config.yaml
momentum: 0.98
batch_size: 256
lr_schedule: "wsd"
decay_fraction: 0.3
final_lr_fraction: 0
weight_decay: 0.03
Rows from block 5 of a small image colorization model, named by matrix and row number. Rows with one number belong to one channel. Each number is 128 + 24 x the weight over its row's rms, rounded and kept within 0 to 255. All counts start at 0.
After each channel's rows are labels from the 100 images, of 14848, where the channel reaches its highest value: "place" is the part of the image that holds the peak. Only what is clearly more common there than usual is listed. The data: capsule endoscopy frames (Kvasir-Capsule). In brackets: how many of the 100.
# convs0: first 3x3 conv (model.mid.1.convs.0.weight, 128x128x3x3, each kernel summed), inputs 0-127
# convs1: second 3x3 conv (model.mid.1.convs.1.weight, 128x128x3x3, transposed, each kernel summed), outputs 0-127

convs0.94 [155 118 109 118 129 111 133 140 147 109 124 136 138 123 103 103 127 139 139 127 150 178 174  88 141 137 152 181 146 145 148 146 164 156 152 106 115 132 118 126 134 154 166 170 116 104 100 123 147 113 136 129 149 129 185 100 161 134 145 171 111 181 118 166 161 135 101 116 114 109 100 112  93 113 153 110 149 131 105  82 139 123 144 152  62 100 157 132 116 107  61 142 129 121  95 161 110  98  71 125 156 132 122 136 142 110 119 115 115 137 130 137  81 123 126 123 117 130 128  89 109 143 129 103 113 104 135 146]
convs1.94 [147 116 152 117 133  93 129 128 160 122 101 129 112 137 126 164 128 120 138 122 135 130 107 132 126 156 119 129 147 149 115 113 106 147 163 156 141 141 108 109 114 108 106  86 102 137 124  98 149 174  84 110 126 162 120  80 125 129 113 100  95 131 147 124 164 122  94 148  93 132  72 142 141 116 118 129 107  87 119 125 114 130 117 137 170 109 128 146 128 139 127 105 139 126 170 113 138 173 167 157 175  61 126 157 186 155 136 126 123 124 115 121 172 165 136 145 110 105 119 165 156 181 160 155  95 106 114 105]
place: bottom centre (47); bottom right (27)

convs0.100 [ 91 113 107 121 157 125 132 116 147  75 132  49  99 119 124 159 114 136 117  81 104 135 117 129 137 139 131 158 168 187 126 166 112 117 145 141 167  89 155 171 137  66 148 121 115 141 124 142 122 159 173 123 125 139 128 142 135 100 106 115 112 126 142 115  96 149 137 144 120 101 149 150 113 144 100 127  92 137 149 157 111 160 178 146 126 121  96 130 132 142 131 158 142 128 134 146 141 136 124 161 129 121 106 112  86 147 110  94 123 126 103 141  81 163 121 154 127 137 167 151 111  87 111 115 107 115 153 104]
convs1.100 [140 126 141 167 135 143  87 123 112 105 143 130  92 116 108 122 127 117 139 130 110 128 143 135 140 137 117 172 150 146 114 166  97  93 176 114 144 124 166 131 107  97 133 100 123 189 142  88 122 110 140 127 112  81 194 142  83 142 115  99 130  70 154 100 117 159 112 136 127  96 143 120 129  97 161 120 128 101 138 103 142 148 161 114 128 104 139 158 103 120 152 185 125 123 156 142 162 136 114 125 114 123 107 138 150 190  74 105 152 107 154 140 123 140 120 119 148 125 139 105 159 144 105 135 143 158 120 113]
place: middle right (32); centre (32)

convs0.117 [132  91 133 131  98 127 118 109 148 160 127 125 135 137 152 134 102  93 145 138 138 132 128 102  94 134 112 154 109 122 119 116 108 104 130 106  97 103 137 128  85 110  92  94 119 131 171 142 101 108 175 108 125 129 159 127 121  92 138 101  98 116 147 155 123 111 112 113 145 149 142 124 169 153 104 215 134 163 115 166  93 138 153 118 116 182 100 182 173 128 125 164 107 173  91 110 105 107 120 156 118 135 140 156 126 104 147 119 110 157 135 120 110 149 121 111 124 165 115 154 115 116 114 146 107 178 113 114]
convs1.117 [106 152 139 160 117 101 128 177  87  98 104  95 104  98 136 142 135  85 119 153 129 147 114 147  90 114 102  87 142 133 133 147 147 102 145 141 146 128 135 112 109 112  96 111  96 112 140 137 164 110 157 105 113  72 184 105 107 142 116 136  90 118 101 136 136 111 142 149 157 115 157 104 123 141 163 147 115 127 110 160 152 103 104 108 133 153 122 155 116 100 117 131 127 119 144 107 125 173 157 137  91 163 128 135 140 126 111 120 108 157 130 105 129 125 158  84  88 138 203 160 132 165 110 113 167 112 122 120]
place: middle left (34); middle right (30)

convs0.74 [128 117 119  97 127 160 106 140  85 134  86 151 118 112 125 139  71 108 113 123 117 110 148 104 157 116 118 128 129 126 154  98  99 157 146 129 156 141 141 174 102  93 142 168  98 137 163 137 113 111 140 147 129 137 173 119 163  91 117 147 134 122 161 140 129 150 145 147 155 151 105 115 101 162 143 131 167 102 103 118 131 189 197 116  68 161 156 122 169 116 115 147  86 129 164 142 129  92 101 173 137 133  98 121 144 102 117 117 115 115  99 119 115 133 120 134 119 108 122 145 101 119 150 144 133 122 150 157]
convs1.74 [137 100 131 168 126  96 161 191 189 120 109 105 106 118  80 156 133 144 118 126 122  95 137 117 163 153 138 138 148 132 122 121 134 118 139 126 151 156 136 117 180  93  91 109 105 126  99 120 136 115 121 119 133 128 124  80  93 139 161 150 126 135 128 160 128 123 104 161 144 104  55 142 115 120 159 118 122  93 127 143 119  94 119 156 174  88 146 117  73 136 144 146 138 150 166 115 163 137 120 124 171 102  90 122 139 132  88  94 149 124 163  90 123 134 142 117 131 121 134 138 140 143 121 134 110 112  97 128]
place: centre (41)

convs0.80 [139 130 142 115 125 122 107 123 111  82 142 124 120 101 111 115 141 151 120  76 116  69 113 113 127 134 126 138 131 145  89  99 191 164 154 156 142 154 163 171 183 132 150 144 111 128 115 121 138 163 144 177 134 137 108 143 120 141 143 126 105 122 195 151 145 137 135 166 106 136 143  91 102 147 149  95 149  99  98 169 117 117 141 147 121 148 128 136  93 102 120 143 121 131 145 173 132 128 120 102 184 118 125 156 125 133 131 145 104 128 122 144  87 109  91 106 128 115 122 139 101 108  72 123 107 106  97 133]
convs1.80 [133 111 106 179 128 130 144 134 145 108 146 137 103 129 108 176 114 101 131 134  95 151 146 166 132 126 148 154 174 133 195 136 158 117 131 163 142 156 151 105 117  75  90 137 125 113 139  62 149 147 109 145 151 113 142  51  98 115 118 102 107 137  84 153 153 147 102 183 146 141 116 155 111 121 101 116 117 128 125 112 127  82 126 107 117 122 100 115 124 105 131 132  97  86 142 126 130 108 121 124 133 110 144 123 143 115  96 119 132 172 157 116 152 145 127 110 100 145 133 138 107 166 160 147 111 118 132 133]
place: top right (46)

convs0.67 [109 162 119 135 126 130 120 177 131 101  87  90 116 109 113 155 128 107  87 121 169 168 125 127 204 174 166 186 158 146 112 158 102 128 171 131 112  99 139 157 126 105 148 123 106 129 151 120  72 120 151 135 152 129 151 140 143 132 109 111 122 117 172 151 140  98 121 152 100 118  98 104 133 142 128 105 124  95 144 134  82 110 114  79 158 126 137 132 102 103 108 132 143 123 146 112 120 131 124  94 139 121 135 126 126 148 128 160 102 137 145 119 151 107 115  93 102 128 152 126  85 161 138 102  88 154 132 133]
convs1.67 [129 117 121 139 127 140 124 130 120 106 120 157  88 102 100 141 109 136 142 130 127 137 165 156 161 149 121 158 134 154  85 117 105 124 155 123 114 162 119 127 124 112 182 103 130 130 131 106 152 144 114 139 137 167 132 130 135 110 136  99 123 140 146 122 129 110 102 138 130 112 114 152  98  87 128 120 150  61 122 148 176 155 139 145 116 127 118 133 124 174 157 106  90 149 159 164 134 183 154  91 159 133  72 146 178 145 122 124 133 139 133 186 133 165 127 151 138 129 114  98 105 166 179 105 100 128 121 178]
place: middle right (45); bottom right (37)

convs0.11 [123 112 173 154 144 131 141  93 103 147 135 101 108 195 180 122  99 141 129 128 152 117 137  52  97 113 170 142 141 122 144  91 126 145 118 136 123  96 115 135  81 154 124 134 122 119 144 134  91  90 107  92 128 146 146 149 148 136 163 114  83 103 101 143 109 145 135 114 113 129 133 130 150 124 160 142 120 146 146  82 119 156 180 143 133  96 158 125 120 141 112 160 149 122 131 162 109 108 157 116  98 132 170 126 132 101 112 152 142  77 162 137 137 167 123 151 135 125 119 113 162 143  87 136 119 138 146 129]
convs1.11 [138 141 135 148 133 120 124 145 111 146 135 142 157 168 153  96 108 110 154 125 137  97 129 100 153 116 127 111  92 138 118 161 112 127  79 129 151 136 148 123 143 153  84 135 153 167  99 131 116 121 129 138 124  85 103 167 136 125 124 153 180 150 143  67 125 134 102 102 152 161 120  98 147 166 139 131 144 142 119 113 108 162 144 161 120 157 128 107 167 170 110 111 162 131  49  97 128  76 147 126 116 136 127 123 115 109 162 139 137 115 108 133 138  67  95 150 143 114 109 108 132 100  87 147 128 112 121 108]
place: centre (32)

convs0.95 [166  89 139 115 143 159  81 129 162 157 111 111 166 152 175 126 107 115 130 123 142 115 171 110 123 120 134 129 145 117 164 154 101  96  75 197 132 103 111 137 114 143  97 161 142 163 132 131 139 153  86 117 107 111 117 116  99 128 132 109 139 112 162  99 102  95 122 108 170 125 107 128 125 147 112 118 130 137 136  99 117 106 146 120 125 128 141 134 135 105 113 121 137 100 102 150 107 102 145 115 114 174 149 106 137  85 143 177 129 143 114 115 135 203 118 122 141 155 141 148  87 156 113 154 158 128 150 100]
convs1.95 [159 137  96  81 131 122 118 135 156 145 110 104 123 162 134 118 121 168 153 104 127  94 135  74 156 116 117 117 105  91 119 138 127 146 147 112 117 175 115 157 138 158 138 137 152 127 150  97 151 129 126 120 184 139  71 173 175 111 128 152 140 161 112 149 123 130 121 120 111 131  57 147  90 131 120 138 116 135 150 108 104 121 119 142 143 157 131 122 166 160 126 135 168 108 107 145 149  71 155 133 142 140 134 120 116 122 141 141 159  93 108 142 144 127  88 129 157 125  90 158 143 119 118 143  63 113 133 112]
place: bottom centre (38)

convs0.33 [121 140 134 146 103 111 141  84 115 141 119 164 138 141 156 164 148 152 119 177 123 130 162  97 142 120 134 129 166 106 101 139 112 153 119 110 118 172 107  93 123 119 102 164 154 160 154 128 106  91 131 114 122 146 157  72 172  74 121 133 124 161 129 110  76  98 118 105 134  94 130 144 108  93 135 138 141 114 112 126 188 134 116  83 120  84 112 154 113 147 147 163 134 108 151 124 114 111 177 153 101 100 124 136 122 113 123 131 151 112  87 132 111 115 164 143 114 123 105 134 129 158 165 140 153 162 148 143]
convs1.33 [ 99 100 148 179  82 165 132 169 104 152 154 112 151 103 101 112 107 126 121 179 129 122 118 106  68 141 150  78 133 129 140 116 156 140 114 121 131  92 149 128 184 163 143  99 122  96 163 148 130  96 173 115  95 104 126 142 121 113 115  77 117  96 131 167 138 124 157 132 148 132 101 103 141 129 126 140  99 117 130 175 118 115 119 143 136 149 102 104 136 118 124  90 111 138 122 124 138 174 103 139 142 129 110 117  83 123 109 116 123 112 119 104  79 123 165 130 138 131 190 148 117 148 129 121 131 113 131 142]
place: top left (45); bottom left (27)

convs0.68 [100  97 126 144  92 163 114 138 116 152 124 168 141 153 190 133 160 119 118 140 230 114 137 144  73 139 114 139 135 132 137 131 113 129 137 115 111 109 118 114 121  76 125 150 119 142 173 152  94 132 112 115  94 129 124 108 157 109 119 124 108 113 108 112 121 158 126  89 152 117 107 118 174 153 107  81 159 146 151  97 129 135 149 138 103 124 136 115 143 103 140 145 110 154 145  93 132 124 126 166 116 134 115 128 129 121 139 183 135 127  96 105 173 136 119 153 154 151 109 108 106 149 140 122 118 115 111 178]
convs1.68 [158 161 105  91 127  62 113 115 146 150 123 121 133 136 114 146 101 141 128  91 129 123 123 116 143 130 128 151  75 115  67 121 114 148 137 117 155 129 121 189 143 149 143 135 129 165 121 133 158 132 147 116 129 112 143 137 162 164 115 181 163 176 115 166 123  96 147 131 152 111  99 139 119 102 131 134 153 136 124  87 150 123 135 127 143 131 143  85 138  89 100  78 152 150 168  68 109 102 147 116 124 129 108  86 151 138 108 142 139  96 148 129 121 104  91 115 124 122 134 102 165 100 122 139  98 119 122 144]
place: centre (33)

convs0.86 [105 149 156  92 124 199 163 133 146 119 104 137 121 152 147 105  89  97 103 118 118 142 145 148 152  84 115  98 125 119 128 133 114 133 128 140 141 109 148 118  98 126 135 151 122 108 126  96 109 126 130 113  87 129 137 114 105 101 104  96 136  90 105 145 139 128  87 120 138 133 125 122 132 147 172 130 148 109 110 119 111 135 162 170 143 150 141 139 164 115 115 133  94 168 156 128  91  92 127 141 146 139 129  48 170 118 123 159 133 153 160 141 165 135 133 130 174 126 144 153  85 156  95 155 151  88 165 120]
convs1.86 [139 152  95 112 135  85 149 125 133 161 122 112  98 142 166 132 123 136 114 118 180 106 129 143  95 135 156 137 126 101  86 121 131 112 147 111  98 144  96 113 152 134 163 134 113 151 117 130 149 103 145  99 172 144 176 200 122 144 121 152 133 156 150  79 110 108 137 127 136 116 117 129 113 139  84 151 116  77 112 136 113  99 139 138 155 143 162 143 136 153 137 144 145 164 128 118 156 108 147 113 109 114 129 132 185 138 131 202 111 104 115 129 113 134 108 125  88 144 116 123 130 133 155  85  80 110 118 153]
place: bottom centre (43); bottom right (29)

convs0.115 [150 106 157 151 130 118 161 179 144 107 116 121 116 149 167 112 144 119 146 154 156 105 121 118 106 112 110 154 113 154  99 170  90 108 147  98 117 117 124  82  91  86 123 130 152 156 147 166  92 104 166 125 120 104 178 174 104 107 141 132  99  94 142 135  82 172 123 103 131 118 150 123 173 127 141 145 104 143 106 156 141 126 147 101 124 117 131 121 131 133 136 159 133 106 139 110 103 158 101 146 117 103 160 163 113 116 127  69 106 154 101 136 114 155  98 111  92 145 107 139 140 145  90 117 159 129 121 106]
convs1.115 [ 89 117 160 130 109 130 113 117  97 123 174 149 136 122 115  93 135 133 127 121 113 145 112 106  62 152 127 130 142 123 137 144 125 124 147 133 148 131 156 102 110  96 123  84 122 110 142 150 129 126 160 116  99 112 126  90 129 135 125  64 107 109 111 145 116 114 144 109 110 101 139 138 118 119 140 158 124 117 130 128 171 105 121 106 130 113 101 138 128 102  95  82 110 165 117 141  83 194 102 150 102 149 139 107 138 161  96 113  86 117 128  99 135  96 177 116 138 117 206 149 141 146 126  80 127 131 156 148]
place: bottom left (41)

convs0.24 [146 146  98  93 104 147 109 157 117 123 125 105 137 172 152 120 140 149 174 133 147  94  89 137 124 130  82 122 121 111 154 132 126 148 109 124 131 130  89 132 140 182 165 125 143 154 146 153 146 158 151 101 131 152 114 168 142  98 114 129 142 117 143 105  91 129 156 122 113 120 130 199 132 135 119 142 116 137 113 130 122 119  94 110 158 184 143 130 129 115 101 140 125 125 125  91 137 108 151 152  94 150 129  94  69 106 172 127 155 140 139 120  94 116 118 128 108 118 161 135 153  62 132 140  92  84  96 113]
convs1.24 [118  97 144 106 105 104 170 138 148 146 121 114 141 139 120  93 116 120 143 126 118 143 129 127 160 107  86 146  89  94 106 108 108 102 132 133 129 171 159 187  94 150  93 171 118 130 133 103 146 136 141  99 143 129  72 132 142 118 148 151 153  94 121 115 160 119  86 109 114 119 121 139 116 151 145 157 158 149 153 146 104 100 124 108 116 137 141 133 130 160 133 109 137 135 105  88 121 103 103 131 106 150 164 162 117 131 141 102 150 135 155  87 146  92 116 113 172 100 142 131 209 127 116 157 147 143 144  87]
place: bottom right (30); bottom centre (28)

convs0.54 [104 115 122 105 109 141 127 119 160 170 149 138  82 151 101 155 127 135 107 124 124 108 147 100 116 118 157 159 148 130 106 126  90 140 130 107 117 112 163 101 138  78 167 115 165  94 120 114 177 114 150 121 149 142 115 131 177 106 129 164 115 111 126 117 105 144 137 112  90 142 180 106 125 110 158 117 139 110 130 103 147 154 126 129  95 148 131 135 125 157  86 146 113 111 131 132 144  92 195 111 117 144 110 154 106 136 168 127  78 138 182 170 122  99 157 133 121  76 128 112 125  83 128 147 142 117 117 136]
convs1.54 [153 142 148 158 112 170 145 168 151 149 123 118 154 152 117 134 130 135 195 143  46 133 128 133 181 143 159 112 133 154 139 125 119 113 123 128 138 121  98 105 124 157 106 110 172 111 132 128 162 171 132 119  90  69 134 140 109 154 122 125 118  75 126 153 118 140 127 139 100 114 124 144 116 106 155 111 152 138 156 107 125 126  99 114 117 179 128 105 131 139  92 107 128 139  86 109 138 122 112 135 141 133 135  97  87 133 115 108 125  88 167 138 132 110 159 127 152 107 163 124  95 148 103 170 117 110 108  99]
place: bottom centre (30); bottom right (27)

convs0.56 [114 143  99 132 114 101 156 107 145 140 102 153 119 119 114 162 147 142 125 147 155 122 117 110 145 126 192 164 133 114 121 136 113  91 127  88 105 149 119 124 168 120 138 128 144  91 105 140 118  83 137 120 108  79 138  73 149 115 115 103 102 119 138 124 125 172 149 117 144 129 156 137 129 125 118 125 163 127 185 123 166 113 174 127 132  83 180 149 132 151 129 147 101  96 142 108 111 105 165 119 133 111 122 135 116  81 109 185 160 117 106 120 151  71 170 130 136 116 130 122 108 121 164 108 105 107 136 147]
convs1.56 [131 114 136 156 143 146  84 131 133 156 134 114 127 126 125 114 144 157  93 116 124  95 133 109 153 115 186 139 106 144 109 111 110 176 133 145 134 155 136 136 125 138 121 121 121 145 159 205 142  75 131 135 157 112 124 193 163 148 114 153 127 100 111 148 102 132 158 100 187 131 143 150 119 100 116 118 124 162  95  92 150 138 151 161 145  87 154 110 145 135 116 124 175 134 153 100  84 150 166 125 114 130  77 101 104 122 131 129 135 110 115 125 127  99 144 161 110 130 156  82 145 110 117 121 125 122 127 142]
place: bottom right (48)

convs0.113 [135 116 153 166 109 117 114 119 155 111 151 145 129 137 131 154 123 123 105 147 114 120 131 108 108 112 108 154 106 105 169 137  80 119 169 129 120 131 100  93 134  94 124  76 113 140 125 130 171 104 136 116 131 128 138 162 135 124 171 116 100 108 170 121 160 131 121 122 136  72  85 109 144 120 120 180 143 138 147 114 119 167 183 129 171 122 122 163 102 130 145 134 161 113 141 154  60 107 149 133 139 123  97 142 131 127 153  58 104  86 101 139 107 136  89 116 139 139  89 133 136 141 102 121 140 126 132 103]
convs1.113 [131 118 100 123 124 116 111 137 108 122 153 151 130  95 135  79 126  95 133 122 114 135 106  97  88 136  95 152 174 182 154 164 177 120 109 113 127 113 124  93 103 108 114 141 152 142 125 124  69  84 132 131 114 120 158  96 134 165 127 119 119 130 111 123 123 129 139 152 156 168 155 136 136 145 106 154  57 139 108 128 154 113 119 110 112 133 163 159 133 104 108 124 114 121  89 136 139 178 105 169 137 130 183 114 123 141 130 152 136 168 164 113 115 134 157 164 139  95 132 172 109 142 145 146 110 103 143 119]
place: bottom left (32); bottom right (30)

convs0.34 [104 139 147 160 139 126 114 113 110 124 133 185 147 119 108 125 173 126 106 119  72 170 145 146 152 156 119 161 122 149  90 108 145  85 115 146  81 200 111 127 140 134 138 118  83  96 123 110 153  89  99 132 150 159 116 122 115 115 163 122 125 154 138 105 143 150 120  99 159 106 134 112 163 133 165  92 135 134 145 150 107 117 148 112 125 129 145 115 116 130 175 134 165 141 176 123 120 139 117 123 112 132 137 154  93 131 150  97 118  99 101 140 138  97  82  98  89 133 112  86 122 143  92 107 122 111 127 136]
convs1.34 [ 82 102  94 198 119 150 121 120  86 117 125 160 140  88 103 108 144 134 101 136 118 154 153 166  58 114 120 106 129 139 128 171 156 148 100 105 100  92 144 100 134 105 111 150 137 130 124 117 111 105 122 144 117 134 160  92 133 137 126 119 120 129 120  92 111 179 151 143 187 133 133 141 127 164 114 100 105 151 126 131 150 159 125 101 121 116 138 154 101  96 127 132 114 134  97 123 143 165 111 118 123 125 163 130 112  80 113 137 124 153 140 151 115 151 160 126 105  95 132 110 102  99 164 105 175 153 110 116]
place: middle left (33)

convs0.59 [ 84 112  85 129 112 101 108 118 111 139 113 121 104 122 110 140 112 103  93 108 118  86  94 121  94  65 131 100 104 136  82 129 109 150 109 151 166 108 175 112 142 139 111 135 154 101 146 115 128 130 113 136 147 128 130 125 129  91 117 140 148 108 107 119 175 116 138 124 140 141 144 124 177 145 157 135 145 175 139 137 112 112 157  97 156 171 168 150 161 112 130 125 135 134 128 160 133 121 126 143 154 118 139 137 188 134 110 142  83 172 141 113 125 154 120 174 164 141 105 101  74 168 129 145 134 152 123 120]
convs1.59 [134 109 121 156  89 149 106 119 124 156 136 118 112 106 135 117 145 103 123 177 126 119 119 137 155 140 144  69 173 123 178 128 187 107  93 128 111 118 100 102 145 151 149 150 123 127 128 110 127  86 104 168 102  93 135 132  89 105 137 119 127 135 118 119 118 146 126 135 157 125 143  99 164 169 135 118 122 133 100 181 128 139 109 107  99 141 142 178 143 116 129 158 139 136  67 111 131 127 145 157  85 119 132  90 112  99 191 157 144 128 124 124 123 134 127 111 100 126 112 151  82 141 160 154 169 118 140 135]
place: centre (35)

convs0.60 [127 129 149 140 162 127 161 138  92 108 124 139 148 106 134 107 119 176 196 168 158 144 142 123  91 110 149 159 140 123 188 181 167 149 124 131 124 126 110  95 153 114 150 120 149  95 114 124 119 128  87 150 134 111 130  89 155 156 115 128 154 124  92 122 127 118 109 127 100 117 113 123 105 106 144 103 129 118 126 119 144  87 157 112 116  78 141 154 124 113 111 108  97  78 153  80 130 152 129 145 121 113 106 131 102 111 112 134 132 112  81 121 123 117 113 139 140 115 106 136 131 167 190 159 170  97 144 129]
convs1.60 [ 74 130 143 128 106 141 112  92 112 128 161 137 133  96 139 102 126 173 107 136 130 125 131 155 124 177 121 116 138 147 121 100 131 186 137 126  88 109 110 152 166 126 141  96 142 123 145 153 122 108 158 134 102 135 124 123 132 124  97 123 123 122 155 176 143 122 123 121 119 107 116 111 158  89  94 125 118 148 150 157 150 125 125 130 109  90  94  71 134 121 145  94 116 143 155 137 129 203 121 133 123 128 102 119 115 143 126 133  87  99 106 124 125 140 188 173 143 146 139 141 126 114 159  72 118  96 136 185]
place: bottom centre (63)

convs0.14 [121 204 130 182 106 110 125  91 143 185 104 148 161 124 118 123 154 136 119 116 148 138 155 100 134 130 161 118 112 134 115  86 110 141 115 136  81  94 145  97 107 147 117 136 135  86 163  99 115 168 120 127 132 124 149 104 164 180 103 145 132 137 150 154 139  72 118  99  82 134 173 131 134 124 138 135 116 130  94 139 139 137  97  89 161 114 117 143  91 148 114 134  97 129  71 159 135 127 144 150 139 106 125 158  98 129 137 132 135 167 127 111 146 124 135  96 130 122 134 107 169 124 132 114 139 151 104 132]
convs1.14 [152 102 169 114 158 170 156 123 134 142 160 104 124 109 122 168 121 122 151 104 149 146 109 105 137 105 121 111 133 121 133 115 154 132 150 131  79 111 117 125  86  98 101 131 151 130 178 131 156 148 126 111 117 143 127 107 103  91 111 124 125  95 133 159  93 115 137  73 111 148 165 170 110 140 129 158 116 125 118 165  98 117 120 113 101 140 100 137 148 145  88 128 112 153 130 113  86 147 103 118  67 182 154 115 142 107 146 108 115 154 129 111 162 152 106 145  69 171 126 141  98 151 150 125 137 106 130  93]
place: top right (27)

convs0.21 [119  96  71  92  96 109  86 113 138 132  97  74 102 146 153 122 105 123 171 131  70 104 110 119  95  96 134 123 109 115 136 103 132 121 117 168  69 113 113 127 119 149 115 141 149 133  97 118 106 124 135 132 140 119 121 144 135 163 130 154 131 104 120 106 158 152 142 132 147 129 159 161 144 186 172 154  99 174 123 163 128 117 143 142 152 160 156 154 125 101 110 151 149 125 171 141 102 113 120 167 134 151 121 139 124 128 178 157 149 127 128 136 105  79 141 139 124 124 138 131 130  95 124 143 116 125 150  81]
convs1.21 [144 156 161 148 110 137 152 162 142 149 103 106 140 125 152 102 146 109 110 158 138  92  94 135 134 122 109  61  99 128 145  99 158 116 127 114 143 126 165 133 125 192  93 152 126 106 118 112 127 138 121 146 142 132 111 130 145  81 136 151 174 135  86 145 110 114 105  94 149 178 125 137 138 157 153 120 142 144 130 149 112 131 112 145 134 150 151 102 165 160 151 124 151 119  77  95 130  82 139 109 111 127 180 100 150 109 114 114 148 168 162 106 111 118 101 134 137 136 123 115 152 115 100 159 161 132  88  93]
place: bottom right (30)

convs0.31 [103 100 138 160 110 133 123 134 153 137 152 103 122 124 148 131 127 173 167 170 193 129 131 137 129  92 127 136 124 125  83 167 141 113 129 123 104 115 112  58 128 171 111 107 167 119 140 148  60 108 113 104  91 118 117 139 132 157  91 108 128 145 105 138 124 146 107 156 137 119 167 110 103  94  81 161 154 105 121 166 161  91 113 105  96 140 121 137 128 125 136 130 125  90 103  95 115 105 131 114 128 121 120 114 145 115 112 120 107 155 128 141 162 163  91 126 152 165 126 131 161 128 143  83 145 120 133 123]
convs1.31 [100 140 152 121 117 188 124 132  88 130 113 120 125 123 158  92 155 150 118 137 121 111 122 138 111 128 105 118 110 135 133 130 125 148 161 134  84  99  87 134 156 125 119 126 145 115 135 128  86 116 173 128 109 142 145 128 180 141  97  86 120 131 130 176 110 129 125 112 146 132 110  97  87  77 108 107 154 144 119 145 155 161 110 115 104 106 119 100 148 135 129  89  89 135 176 148 123 199  81 127 132 122 102 174 100 140 109 136 107 115 115 125 134 151 163 161 144 138 157 119 109 135 154  75 124 115 152 157]
place: bottom centre (82)

convs0.23 [112 137  96 131 147 106 109 134 128  82 113 142 123 152 131 133 138 127 164 129 114 118 137 138 122 124 106 126 123 107 153 134 126 123 118 153 169 107 159  87 149  96 106 151 103 180 174 145 107 139 157 184 126 110 104 159 112 137 141 110 121 125 159 117 167 113 138 200  86 112 174 125 118  99 101  90 133 124 133 112 128 140  80 113 118 141 160 127 142 159 149 109 133 113 129 188 106 165 160 143 102 100 131  78 110 130 107 167 147 102 137 128 119 155 114 144 136 126 122 141 126  81 124  95 129 139  98  87]
convs1.23 [167 127 119 102 120 121 156 150 126 115 141 139 140  97 129 104 140 113 146 149 125 130 125 164 195 164 121 106 160  98 144  94 147 114  65  89 104 118 116 136 118  96 150 137 173 147 125 119 113 133 110 111 102 122 145  98  96  92 133 131 132 133 127 134 170 102 129 131  86 114 181 137 155 107 131 155 144 152 154 154 136  98 143  89  92 130 101 128  92 118 148 151 105 130 111 167 137 117  77 125 128 107 138 141  85 145  75 111 138 172 107 111 117 125  89 116 156 130 146 135 107 113 116 117 155 174 111 132]
place: centre (34)

convs0.120 [137  86  97 102 127 128  91 139 127 168 171 151 148 142 151 124 136 113 157 139 158 119 148  96  93  96 100 142 127 109  88 113 105 160  67 118 119 114 106 133 107 172 145 135 118 154 162 117 133 114 111 153 173 137 153 153 157 124 113 178 127 123  91 142 151  85 100 105 139 127  84 137 133 119 160 136  98 170 126 143 122 131 124 141 142 175 148 105 143 154 128 143 154 116 130 161 103 116 162 134 148 157 108 150 134  88 128 111 120  96 127 153  89 109 129 148  70 129 123 123 136 165 120 129 103  99 146 106]
convs1.120 [151 134 183  92 136 105 117 126 138 157 132 145 147 160 125 127 101 103 164  94 122 128 106  79 143  90 130 109  95 100 130 149 121 133 122 140 136 121 146 132 142 145  70 125 133 131 111 156 130 124 107  90  95 106  91 138 150 168 152 141 123 160 123 109 106 135 109 120  87 173 112 132 141 168 152 141 140 150 147 106 132 133 140 135 135 130 143 119 142 149 132  81 162 139  91  91 121 132 127 155 114 146 155 104 139 130 158 149 118  80 128  85 158  79  93 146 143 124 171 134 138 125  65 181 142 146 114 116]
place: middle right (37); centre (37)

convs0.50 [132 108 116 132 123 114 184 169 139  93  92 111 122  98 143 122 172 147 176 155 155 138 118 113 162 115 127  99 108 149 171 148 146  96 123 125 119 153 114 141 117 130 158 141 165 129 155 118 113  91 117 151 109  92 102 111 138 125 107 134 121 140 103 114 116 101  83 119 143 144 143 141 139 103 144 121 155 136 123 144 157 147 104  99 134 123 108 130 156 178 111 128 121 131  94  75 121 188 140 122 131 148 171 148  80 119 127  89 115 109 103 123 110 165 146 101 134 137 184 106 144 116 126 101 165 123 151 174]
convs1.50 [ 70 103 145 122 125 150 156 149 131  97 117 155 123  73 134 110 145 143 104 109 162 152 156 134  97 140 113  94 112 130 125 108 141 120 152 127 105 152 120 125 132 107 145 120 117  85 175 139 154 119 158 125 111 104 141 125  84  85 134 142 118 110 167 145 124 123 113 112 123 133 159 158 152 120 125 123 121 142 102 176 134 111 121 122 109 114  94 123 109 116 142 130 111 114 126 179 116 206 108 116  97 153 120 150 141  73 135 108 125 129  77 138  94 141 174 134  94 113 166 153 148 150 136  72 150 124 117 140]
place: top left (31)